{
  "encoder_norm_position": "pre",
  "encoder_num_experts": 16,
  "encoder_slots_per_expert": 2,
  "decoder_layers": 4
}
Rows from block 0 of the decoder of a small masked image model, named by matrix and row number. Rows with one number belong to one neuron. Each number is 500 + 40 x the weight over its row's rms, rounded and kept within 0 to 999. All counts start at 0. Numbers have three digits each. After the name is the row's rms in percent of the matrix's.
After each neuron's rows are labels from the 100 images, of 14848, where the neuron reaches its highest value: "responds to" is what is common among them; "peak on" is the class under the peak. Only what is clearly more common there than usual is listed. The data: Sentinel-2 satellite tiles (TerraMesh).
# fc1: MLP up (decoder.0.mlp.fc1.weight, 512x128), inputs 0-127
# fc2: MLP down (decoder.0.mlp.fc2.weight, 128x512, transposed), outputs 0-127

fc1.187 150:651456372365502569563611563592591525502548466518531492502480468554483512479512506496500506491499579562455396368402441420494477495557496508505522501514508544522531510500513516501511515495545500492504481462461504458522496472502500472508496492494509488489495505502533497494505502483494506479486501471501506491511508504537521502528500539501484549510511501501500524494531520504529515514498
fc2.187 153:404628671586489443440441452411474496491500502499502491500505501514524507512517516504500503506513489396564672643624591507521506487500490492498496478498496479490484477470487466491476486484496499500487498502499500504500502514507500506500524516528532500510503503526521508505533533501516525508547513499518498500498490476466479462489500477472476498458483486469480467506492487489499457473470
responds to: built area; main land cover: crops
peak on: crops

fc1.422 021:526584516506500687500495492495485496528507494536513498496510501602500503495515497505513510493545403496507512500545517440500369498499496482440504503497490492498499501423436502480489505450615501403502486492495518358497496479505494538499499600504557506496498506502495496493516500522501497511661561512523562507502508501481496504500499499498499502489479488500502501502504501479495498500486
fc2.422 013:679489440509528489475517500493498501510504502502495495472495480541529508502496490492509518503513616656538520494475501444494504495501515500397506511500471493501511500470505488468487494499495462453389504692471509511485486520501501584503506503509533498500490499524503470500500546499541482519413426408501536394493501497485494508500493503522504500503497498494497517502504502504492512502500
responds to: main land cover: snow or ice
peak on: snow or ice

fc1.2 076:485453383276382531464487481502543511511519498505523529499435495616504526510552527502542498507506531619500492455497488463524411481509437498499521494508495504465527500450495500478468504446541491483508518468434519390500511478497488483491482519502504479521499527522512495524508513515518501503561554528561566501522502504514522496529492500469479524513518456489493523473509502467542501497464
fc2.2 088:490506628597576523507504499491501492513485500475514508498506503490465513513464511501499511467511499417471491499509527487500443456487520489475500439494455433474464498421485503496492449433489461479451487544578596576636572589528524551511504508503511502488501502525501525501500522500503513506504444448442406480409437435485475389481522480479520496465490488465453500512486488446502460491493
responds to: clouds
peak on: clouds

fc1.386 074:535454459486524663504538504523578500508520495496493494509471436501483491498485499483488446505530568498432422373486499466516466511501502502505546502508510497500505584501525525500499502509507526335416494503506597499551579478497491469499508494433508460475487530495469485503500518491495512464499468397401479427501503532520570510537502506502503542517557505519512516499510501512522529508499
fc2.386 090:499601550504460460476487474486499500504500504513504504544514511514500536504512532525513537505516469508625633577552502499497495479497491495475497485497471441469470485441453446472466476462485488615568501493471436453479500500501500514500559504524530500538533501545513511519529539501528537522515615638622538508503499490453476451458480456475446496466479492462454448501476467469478478491461
responds to: main land cover: snow or ice
peak on: snow or ice

fc1.34 084:644541523455503549512491488485512519577482558508489522550512523520509500528488555494496393537572448544481513497479475459492475493407458437426504478474501409416484495478492494502498468517481501450490569562522605504519593551493483563464542513406496498540490582561504503575542493506554490502515497501498517503484456536496533513475498478440546487504504472479505486465461496488524460495473
fc2.34 062:795599498520526497500500500501502498495487485513515469514496485501503507493502473509550512500488436522514485470508509516508510507553491500509458504500518509529537464510499490518510531495506464683521476468478472465462477497506500502500455451495498499500505494496500479503489493500496513501471626445406494454489496501495484502521513558530489501489492503501503514510500495506485508501524
responds to: snow or ice; main land cover: snow or ice
peak on: snow or ice

fc1.442 080:460644574535510435523542574509554522423512492502581523497548517518500498436521521509514553529514402418494480460492523487470509498558543474514482479403542549538473446496458493483483518448497484527541484487429480481567524504522582542550513496629508527537514449523541485500522479512496533526473522479495494477422486470504467480481466519499398495500511457512490493499458495495460485463478
fc2.442 073:489259406405460512492498466497503488521484481504495514521486479505486520499568495484498493485497671657619504516530464504481477499507498502481500505503504483502493500479518533517507510493505500497602505527505537499493500482497498502488498501437489498507490497468454510521493508497479522470415499464497497496510513510513505470519527500548531504514530502506507515482509535497529530519478
responds to: main land cover: water
peak on: water

fc1.39 013:532496590408512524511500498559501498601499502607496548490543500492497525500499500499500496559558490562482499500503513506513502504488465489432504504499498493441500523502503502387499501449472508471473498579505652512421563368500501501502506529465621501526493506499495505494498501499516500488613491499472490401505513486497500506500371501501533499502503501502502499502500500500503500500500
fc2.39 009:760476498501498500500500500497503502500500500492500503498500500499501500501499500500500500500499504496539491500500502500498501500500500500502500500500498505500502499488502501500500499501499499668516495500500499500500500504500500501500501500501495500472500500500500500498500503500500502499247701496496505505492499501499500500500496497501499500500501500500497491508500500500498499500500
responds to: bare ground; main land cover: rangeland
peak on: rangeland

fc1.122 147:492505488494490505524506512493568488520573482510574563510503525498487582493513508466520578506538499519539499508524530506527502490483555473421510502442508528454489486502511465417423495480500521521474396507509564510527515517605535480530514564600606503479484496482502543538501474504516520486508512476463487435472496465503336474479441467481496489449392427526497495501502501523516501439470
fc2.122 171:496482456457499493497498477498526498568476479499484502505491439515497522499523515495502501482519490470499503503501523519500499605530464500508468473520465502493489565450490559531496540526486535579420475510491618521502502504520519471499401450400451500525503519435520475501486497494508468471523555318373483485416467569500545512565475499542550515543452498501464577526532499504493511506520
responds to: water; main land cover: water
peak on: water

fc1.384 094:543633561532504446515535546527497514409528498511597541517526542496523483474486522517513484502533429488584514474517554453493468511521584508519475504412527551535455469503492489459453523451516485495526480472483457441576493487516567503527481498661538539488511432502493497496515454486500488530490483469510505477448472467515491490497464518484377494513538467511475472499456507495443504442475
fc2.384 077:273307452444486501496489463500518517548479503501472519533483478498504516501576507497509495525496717571517466532504444499501467497494470496468500458500500489474497496485506513505509501504499490464530510520500559505501492486500500513512506500435503496502499514501490528514506498499487515488490502498517500499499489509508510420502507500497551502496484497502505515424498513500547493504496
responds to: bare ground; main land cover: water
peak on: water

fc1.333 054:493475498513519580498500498553571491498551481573484500498484469561498561503522504476547488510566796415473477469512486484502480473521470504503505502503496501474497504496503505491496502505502503517500492408497580481508567500509492458506515496473527501500493568526525499517542519487497525503490524500497493375495498508522514501500448475485456501503552501481489494470539499467518509502491
fc2.333 052:378484489472396406384429423392500498503503498489501501533500515573501562501572514504493522503505465503621587652601516509502493508514502500470474514500492473498509470473503425481499501456499505477538572530500502512480507485500499524501542498536553500563500493544508498534524568501522558502488495467549549494506501501513488496507502500516462501459504500485494451493495501489452500499499
responds to: main land cover: crops
peak on: crops

fc1.193 151:534483450480492553532466489491572511567511508491491545557504498548517646523571512503556567558467567497490479489506470585475495415487438400438472406539457473469508432464500475480553473461510497511501468491490512496510470477523513550517525465465495471519519541492530535585512589523514525505520509507543515542499475484455420445498494449509510536463442487482455525470462483429477492516445
fc2.193 176:545439445490525360501484500484519483537467457491506503497499556488500524518514509496501523489430483631564491478523508607475509520537493507527431536504489521574482474499515511485504518520499504434472438570517505481497461470499501493492499467499501497535494466347451501497467508501516483503509499478485531501518509484444424512548502528515536500495441495493547661595489545530495509490486
responds to: clouds; main land cover: trees
peak on: clouds

fc1.142 167:504501497379416454422426425461466452450489450497466478466461440500462489466505484452488467490493565539569566570573535513555520508544531534500539511534527543500522523509531503500500514500537522515504509445419481378435474440483472447456466465465497451464442486498492479488481494451492493463553573539568555548543525551565515500532500518506500552547528508516501514500534517497532516513500
fc2.142 135:497464500513567555520554555543533543562533535547505519525518536538529505540546529533514515525504473447401413438448432425448461480479476497461459474497473456473467464462464454460476479469457448495489489529527541558536553531531517543523549515534549501533521504509516527516543540516524531511472457397419448421429439438452453453455462471448469493446471489468488463490469480473475461466472
responds to: main land cover: trees
peak on: trees

fc1.403 208:483491489473480494458538500546508516499511493520525471492506513515526482515514506510502540476492471513504495483505515497498496508510488511517490505508491536514520499498476502510497508500510461266435386348361414455459480473490470469501485533508469494498530505525523500501500543511499510533594613593578537528535547473501515501515520501493479501498526501476469508491536511490504506500489
fc2.403 208:503483497471493465495508501522504525472537537512511500455505480496512487522509498519516500459501521509524517501460463485490473464498474473489494480492478495464483495445494505482466465488501487522447585662600618562525531581522533558531536512578495501495532499501521501518532515537503521505628430366406474439437464473425491426498513499485482485487502438446482512496492450461499474493472
responds to: crops; main land cover: crops
peak on: crops

fc1.115 128:349487556553548444524622574541498493416541479521598512496508527503499474447558527518496555501527487432488469435499566478497482537546557517511498517426520558558460472499489495474498518432513500482519482497489444452541499497542583533525497497664521517487503440517529500478499475500500520517495498484513518482475518493510467484501466536499406497484514491506501472535499503503465507477492
fc2.115 119:858507486433472499500498500503518508522495502501489501506488491516504516502502497502525493525513568677570503517499483474488457496485488497473497491513495460480469500466501503506495481501498502482515507501512523488499501498489499476501504493445501500493517524504500504500500548491504523488495487459474500500500476513487507482514485468477504525506500490487507517497500532501507493499485
responds to: bare ground; main land cover: water
peak on: water

fc1.393 127:600531480500507433501523548505496506457528471500619498484513526517550441441500530529530520481516566566546489463502547498473482498535561489554473499430520546552438471500476481498463524451496475500528478478401474459549501461539584531545472508655497518518497467499509481483503458509494516482476515471513514481463504458507441458503468575505390494490533416499527478496480478494454506416523
fc2.393 103:171508496504506526494479480504488495497506496506479495514494465539500500503533508502499478504515437364363499499500524470557492509460480495486490497502499479509586497511502493506521520515505510552457506507497568508500493502498500499502479523475525491526501508499506493539484467502511486490531486560536504505507495469501499499504527559494535501511470500505506504494485492489533499505526
responds to: main land cover: water
peak on: water

fc1.322 155:504492513507502490469578545579445432524560512622509566484501567499531597570500560575510517534573466528473506497428454476457492479457499510470457550486486494501454550507498468464482496499441482494527513516502476517404498489551470525471556569518529531468482525492494568496461486558523491502500499519526449429560459483456451521440496514500476429514491501512499390540528503491462552443518
fc2.322 160:601473501450518519495499503500507504446500439504487441490438406541397467491535502465470450464486495469426438467446525505532489547604550558503522514531550537540501576462524507524505505472633531514501506501499501422502510497503498439501498467487499427477496500505490496475479561490516549455514501470495502494505533529495500544621477552528419572534561527505499570508523546497524515501508
responds to: main land cover: rangeland
peak on: rangeland

fc1.25 038:619514530532437563504502483487523536529448517488500516578504562504508496518521498515515482539520465465458500497487477467465480492441446474389499493504503416447481531474500460488495487499496509492559564569564634514517493526538488568493554497460529493491495626620522523524503521498557511539463499494506545505496399484512485474499492500475500488482395505468505531465478499445499495501521
fc2.25 022:727575504502502502504503503500499496500501498508500493562500448497499500502498496505484511499473261499472487456489532510503508504564501500490501504500503446508509489531507496500505505485505471626490466487474469487499498495500500496500456454503466500499506498500500493501494501500488452501647595517476485458505495486501493501504532514526499500500463501500522555501502510497497504501530
responds to: snow or ice; main land cover: snow or ice
peak on: snow or ice

fc1.507 030:614479484469425559497498474526703511497520505492499632571508448553496495515551554501540509530519508554506459500468467468490500497482464464479495463498503500453482485441500484518500472464496507493511539452478619441505505630510500449551566452454534488501518534499502508585510508500501521500494547534529506511501423459456518499500508500499500502491505502496498500470491495498500485500495
fc2.507 014:740578637499505470500504501504498501500492499531500388510500518501494501500500500498500501500494509482523566616578500550500503501507481500500496500500493502517499503497484495504507501499500502411648568501499490492500500499500500501500498500500480500519501500491501497498498500500502502502356371501551484507498501504488501498506498500504500500500497500500501549509497504505500500500508
responds to: clouds
peak on: clouds

fc1.118 052:477475505541508514500528497583508495484561485540497497498484472635501517493500505504548522513541801410461496445496494469495447462542475504510500497499502535498516495475501504484485502486522492498502476384458519425502540507520502478501525484516524509506498518525557483509546505492499504501472510482494490427485507502527506500500479503473475502501521500483487498477515499490519506500430
fc2.118 050:393553495476358411406425406434498498494499489452500500523500515584507547497540527500499525499524434503650601622575529503508495486514501501488492511500484470491502445470491434468495502440501496479531537537504506542499517494501499549499553519529512500573497497558505499509518581500518543499477500460518542490500503499505485494512509501524461501468502500483468474504495503501453485500468
responds to: main land cover: crops
peak on: crops

fc1.327 179:467516441505507498543413495426654534487497530452525444466566545496516491488487511513518496512489512522519460455558492535482524507460505425505543440459542499514466415510526501502477439499435491486473457552522491482605489543484542500498555499514465555529496434492512451552498499504479522598461523519497547559488525513466524411480502506537501479485467490499551486438437514541448416439464
fc2.327 246:499497498437477538456500483501498499500453471502489490485496472588478516501523499414493498391461466466493484518493454528600478531576529528503542500516511553550566502499499537581532488453593537493496506445500505479498501488499516436499389497443436421499501470498538480485501508460401466489499499478496480488504556502545583553550532500539500566562568511512487567500517525542602501557516
responds to: water; main land cover: water
peak on: water

fc1.323 105:407463482490498414499529530524524506427504468515619498529517533518505481480566521525504569493493630503513475439491548475495500527558551498504464495447540512555417466483459496497495511431506464494516471487481421453576455502492568487527486469639533505529542421525543521510513480505483515546500503480547511499497507471507459470504510548500380532470507497511504503511449505494431499478490
fc2.323 084:750730557503501548498499498498500501510506485501497465494490467528505499504448496482491462484511333468468520492487500469549498495500465496464500502504501436484531498476500493499510509525519509494502535522499561467500511513498500501494490505406507493499478544504511499523492499500502474501446502480470505499510481500510499502519525499493516502515497498501513541532498499490548498511519
responds to: water; bare ground; main land cover: water
peak on: water

fc1.183 108:609482426374495552511560521601532489501536501542513500545499501596500506528559531515504514516507491569496440421441384416485484481531469483471498490508499505501489487483500497496500498480514498539501500468547602504558601563610571511501503531482525485526511535508528513570520531505506506509462497455465436407447515465517482489514495501493464520504502477492471535489501498501499497502505
fc2.183 116:532582656605521486494476478436471493500488509499503451517509514501502493506503505505534499508495502460505597591645552506530539509496473498501487502499506502519491465432508502502491501503497513499537519516448433387368438458479489470488527501507533489496504477501505496505499551501493531519516523556572589571592528500483503506495497454478502507476461484500507486561497537521492475487507
responds to: main land cover: rangeland
peak on: rangeland

fc1.478 152:376471490519506410499530561502527501416542491498589504501518536501532475460543559560525576497510583481504488463499530474485498517565531500522446499440514545566455453477467506471471504469490460500554495506489443463547452508533578547543487461651508535510520439532552510474516489503495529538463493465532518489460483487528469494490501559497378490475474497493485486520473506499424501466485
fc2.478 126:780651528457491544492499501500501500515529491504515490479478453550490500508475501478499461482504387562574523500479490450519476468505488487453497501507498430486540498449499507504508503512541504475570545532500533466499516499493495495487507512406515489501486542509506522531495507497496488481397488455474503486509486497500482492530512502508505518512501487482510530532501541490542507509501
responds to: bare ground; main land cover: water
peak on: water

fc1.373 053:453649563509530487504563526512532512436520457502611519499515509557499481472541516503493498501513335430499501462518521468509487502559518495514496491455516518522467457457487503453495504402506489504521503503441486473583512507575650503550480507587496503509499446497501495521540482500497506512516503460504516422424534496500523495499493505498408517520520472503500492500488500503480492486500
fc2.373 042:498438422430460475492502490499528510502510497497502514500502522515494579496519504492504522455501818581557496486500467451482506494496492500454499477500491485502415493484434478500496497469499494496569513495505496500508526492501499495494501526495497501550498509574520539518505531500522527499461558536517481541512498499515500484499502460485436501488508501482499454475499505434495517500444
responds to: water; main land cover: water
peak on: water

fc1.212 050:498511502474443577507513491497481531499502548497513522579509465518475496484499499475463400500594524511501515513496514446518455504449503449442506485461495406417449499504535475490517445484517484670517529561507661501512579548518509486524494574452568479498497532524485508599506462482543499476495571570489510496493471494491501491506497500505510501528475456524522494497480499491516436490498
fc2.212 042:477589516500489491499516499498500498495510471502503475498492473507499496506505489501516516502483492468521471485499504522484504470541499500500492502500473497543528497499500501499507517511531503123438486509483477476497490501500500498499511491499486500502499495509506507504492506500468497508577399415493504497535522490506493500502502500511494500507494500498529543553509501501501516506502
responds to: main land cover: snow or ice; main land cover: water
peak on: water; snow or ice

fc1.252 103:478505514475409507423566500549459455505448501636517542611455553522500575539502524531549479495503492491479521501423455503500466453552585522457490510501482480512428509505475482501510496482501502498536535513431430511458510532540509516487584401489525487502495474510498624505430456523503506498505486489505424421500471533531499505503501481533423471518459501563527476515520508533492528460482
fc2.252 149:519527502445497543453494490499550506479490428499538482478501442602451480501552510476474470482489456501500494495497494496547449507580527524496505511506516567512467528469515466509474481335600469471505529523488463486501508523513500448503591444501503476465491499501484502500498609474537654503530529543498511490498488535479517546562499517497402544537582490495465508444498537499470505455465
responds to: main land cover: rangeland
peak on: rangeland

fc1.9 204:491494483505501419505525530511492500496504470523555558516497582507543556501519512532517556522492537521510495475483524509473472473543497497510408503444471523549488467493464489490488519466497489488504429468451456462513458490504593592501499468690529567511506489508506489463506506499566544479559568499537535522463455532517451466505449517468446464484539481401473463530457441472419493434468
fc2.9 207:512500457488500521489494462498479480466501452502464514495493488506489507507431476484492445498503407508478505495503528495546495479559502496535488518545487535499610515490537484493522514595571509523437461479495524449498458467499492409491481490439611446499493523427478464516463490497531447442635553510560500509506464490467454574575565565577515551565493478508524565586517502548499530504518
responds to: main land cover: water
peak on: water

fc1.91 148:506444400394513598515570517559499503495506484504480496500464469545460494496498495463474472498501550494453441434449454498534495500550501509505523500528515529501535526501527507503519504501552536550453434400543627500584630496524510475499509493466511460498498527498495496501500501475491498472581511439421433382456488520529527501546503509509498567517533512505505546502539520504538515520515
fc2.91 136:483587584532497476470465472456499500503507502505503504516509534522529505516523521524513516532517470499573608589563521500500483478497490493451473491497486455470474469495486462456463475473494470484620589509483436435443467456500500500500518516504541501528502495517514517522532548503525539518485508624662614592544511500480487439473485481467469494458475492471497447499494489484460480478481
responds to: main land cover: crops
peak on: crops

fc1.400 110:462628570537506438508531557505544535437548497496630525490535533509504480450520531522500535515514414428511484439508546463480499499531566481511502489415530528524492458499464483474468514444524491481521494460418443456581523502509557524551502499638518526510532471536539490486533481509503535534466500489505539498471497479508463480486460507487369499500511448501495481497456501496462492450479
fc2.400 092:520272397417465509488501480500509500526492492506491535524489473510503531507553497491497492495503717664582481525495486503475451500506498502458504501502497468488493506482511524497506509492501486445572508512500531489496498459505499515498504493438510497498492501493467514506504515498484511478456482454503499498504500511512504437509510496549542502513510501509502507482509523497539522516469
responds to: main land cover: water
peak on: water

fc1.19 021:510532501368504489505497500487517500499500484494592519500501552629500509501565520491545517504509552517584499500501499499541395424496505482478497499495503499500480492492501500500496495447545495509501478499479499380559463496545602546501499511612499500500496499505510494508500500501501501502674533499507514454476515460492498440500483500500383500488491392496500500498497499498478501468497
fc2.19 011:278472499500500538500500500499500502500500500488500500524500500500500516499500500500500500500500512321299401332409500349500499500500500500432499500500500500500500500500500501500500500500500500502443487500498500500500500500500500505500500501500492500500500500500500500500500495500500500500501514496499548503500500504500500500500499500500500500500500500500500499501500500500500500500499
responds to: clouds
peak on: water

fc1.209 063:624457396429489589531639526558551504479556465521516492506468474562498503481534499493502527495502636511452380373418492461492469492566492509507510500502513558510528511487508506500496508499539501469492486403432494390497480471510496471501500436513523497489501511508558498477508522482493521462507510480506510464501503506541519500510483514501459542506536501502496511489524505504506504505493
fc2.209 088:391608656546469430424424426391487495466498500496501501506505510515532512509503514501500503501510471429550668639627578501530501473500493496486495487499488473493481469454486461493475500490498485524516514508502500501502502499504500526500530516514539501524501509541528510507514559501545529503512508497502500499500492489464484450487500488486451500462464500479480460500495483494495466495468
responds to: crops; built area; main land cover: crops
peak on: crops

fc1.199 035:455510504382557494466485468523486503602499502551517511509492497584497573507511520488606499500508594527530527531510482523550467433489413463417509418505490456486514501490455498496466459486507500519511550428400510474497513457482526466493508509522546497537516582500535504530534533483504519477543506500502473477505307414492500481522509497496484501503468467488502513484497490487502502498472
fc2.199 024:482418324497518499499501495490523499517499494492500493508498505500500502501501500500505500500484515481419376478502483507499500497510498500500500505500499498501503500487500501501502501500505435246516498706504500499499495507500500502500500501493493500503490500489500500505493496500503506499404390480497562515503499498500500492502542500500500500500497500500512528500500523500502500501509
responds to: main land cover: rangeland
peak on: rangeland

fc1.336 122:439499528505512552485492461497498503571497532504486510590498523513495529528506528464479419574620482468494537577514499415513444486425452448451501480502495394404484506486505466503488442488480465602548561547510600482487553523500475509485495510396541459500475584529486512567515504515547512498503561568519525500499479514530523449501494485453522492498472468489508503441485498494485453491505
fc2.336 100:337581557505494494498516496505500494506505461511525474481500487500548519514524493513524534498480496421422439466468500500476527435521494496470474512500486501554563507478482525506491569496540499257416463507465475493490438523497500505504517486513495502516501472506523503516487510499497510563593381471450505485504558488482491487500515517495496501501487489506460509512469538485482520508502
responds to: snow or ice; main land cover: snow or ice
peak on: snow or ice

fc1.496 102:442444466448499558491502476512506498467497486500477493495473448517470489477499496442474425499508498464476486497507502500553500507565514501505529500538506514505543532501514521512520506502539519484443484520573689527572629512524516498504500490464499435494490507498497493495499504459489500470474452399377392363442506530537546504530510514513500543523528509504510528502553522505536520528501
fc2.496 100:557565500501495497500500500500500518523513509531505543529521530527514539518532531530533526545533500537583536501500501470462463467477475492461476464497458452459463468472461438453468451462471478518564500496457422441479491485500500500500526519514525500545530500536516541525526546503538528540558602659668583565512501499465486453456453434448461494464478492458471463494464460470455483488481
responds to: main land cover: trees
peak on: trees

fc1.159 012:495497500500500500500500500500533500500500500500577575500500500631500500500508500500500500500500601500482500500500500434500500500500500500500500500500471500500500500497500500445500500500500500459500348410434498346500500754500500500500500500500511500500500500500634500499522500500500500500503509500504563502500500500500563500500500500500500500500500434500500500500500500500500500500500
fc2.159 005:531638705500470500500500500500500500500500500500500500500500500500500500500500500500500500500500500500499624793699500500500500500500500500500500500500500500500500500500500500500500500500500500500500500500500500500500500508500500500500500500500500500501500500500500500500500500500500517500498500502503502500500500500500500500500500500500500500500500500500500500500500500500500500500497
responds to: snow or ice; clouds
peak on: snow or ice

fc1.375 131:429478425320375489397462459496493474486500453497494499490463456545488508494525499487501493494495495510545523546558506501542503501545499521486525501529505536503536528503516501499502510478535506454499496438388495398438492468491464447499486494466495451473482510507500495496499512485497501482628574540561578508573501503540524502552488504498493545557540503509488515480541517479568510515502
fc2.375 131:513507528537591558515559545527549543554501534517508516514504518511508500534513512524505515502500499468438419443452441435461437482478462492458490474496464440470456458437478467462483477463481452526520507581570567569558563534532519522518528506538514501502503495521500500507529535515500503502459448382402436427410434443448456461456466463449477490472475477472474461499475480450488469480464
responds to: crops; main land cover: crops
peak on: crops

fc1.84 166:536510523478493560503559541581463433539534489602614561494548485606484564526537573450511498539586499496514496498480495494547433469490524456360480479443471476439511464471431471439527509412522503478526530481472496486459518438512498498490541505501583429532543504482510531575529500511494479487529472504523447452500490479532447476474472493493483512507457464498492514505508513478509516475483
fc2.84 208:459523475508499410503522501530518511508515500565534511526516496470506471502460530522505524533537388564534522498482517450380499522502497441498457500479503497473451529499506448474443476585455457419522486556489529524500511499559500519517535524501580504482500513522482519507525552503597527506495632574500525460478439480455461507482519480486506500466521434392478442505476490444440492414548
responds to: main land cover: rangeland; bare ground; main land cover: bare ground
peak on: rangeland; bare ground

fc1.271 040:511492477327432639491486485502495498542507498507497517509492463602501509500517507501497471516536518520506506500508504500528453498491489500414500501502495471435508500479492501478500489480503505499517483495455565328491506490498497469498503499423556454499490579512505501561499500499503498501682541559514510501503432505503487501500493500501510507501499475499494502466502576446534501501496
fc2.271 033:390488557511503500451503495495502503501498526498509501491505496522531476505559501504497503501509491479507502540502496485500429464502502495402503481499498463491499502493452504497494488449480403519567508645595619623592555571504501603502507502500502502491501496537501506505517493500500508506475413409465496424416465454485455423486506502491500499450504491496464496475492494483510452487463
responds to: main land cover: snow or ice
peak on: snow or ice

fc1.316 159:497509472506460502511474442483528443562484520499491569576475516521535599527531520471534539563471490435504506516543506573470492431510464399454502447543481457492518403462511499502566474474509520497529448510516516497513465465520521569494550382493506508495487536528531570586498538531481498500487475447512514515496484518528459426523514469527515498417377486485489614485505502477462508507504
fc2.316 205:427482469491542458517447523474548515524455451468537511507532575502531500538492526501480514458389449552493424445514487567498506476559510516513422553500531516589499427491544513484487510501541474474492438546516460489529451491493521478489501455501506502511498438398479499505506558502477484528478555534486572496539519406454421504518566528508507521510453455501516613575454554502445488484453
responds to: trees; clouds; main land cover: trees
peak on: clouds

fc1.321 139:626529476461399508484489476466539499545476528489478530590446427536546541529510477531507542517452520501501512513410437545472497461490504482464500415524483454494433397493532477555545403496505492500525520498503502519504510561566493516481515422495472519480488571566530556592472560467518566462479499468511499507500426465489491472509544445557505491511424481486483486464520497500504511500518
fc2.321 154:663522514498572477513490501500487499515494425500516480533501548501494498538461493540510519498402394600481470479518466564486530495591522536551456560508441525566528508461509521451428553525504495490515476502525454446491487448481500478470531476494505506525501458442494506419442499501511472532462521518492500491552574494427484555533489514471459507511463514471467540577496593482467503509462
responds to: trees; clouds; main land cover: trees
peak on: clouds

fc1.340 236:494535491481485493493489489465592520510498503486548475493502521589487520536586505484560555528471503500515499501495437520519494465485494485481505407527469487490481419498527464505506392429545457481477502517466475489520523552533518500497535494491456465503483572617590577567508595496528618459499529499530505504489519478505473450501499419496422521531492497477499502397512485443513481461443
fc2.340 307:509516530463502487476517482504496461543454424537497519566480566533465607546511500493555528542438447515469493516488428579511533472536514509494444555545460493570544524493496500481480565517491532483510487531513483502476476495500501470452471482452479503513494457368465460468438511501525496520476496469491446459535511535409460545554451545569444519513389491501509597564513568516495538490548
responds to: trees; clouds; main land cover: trees
peak on: clouds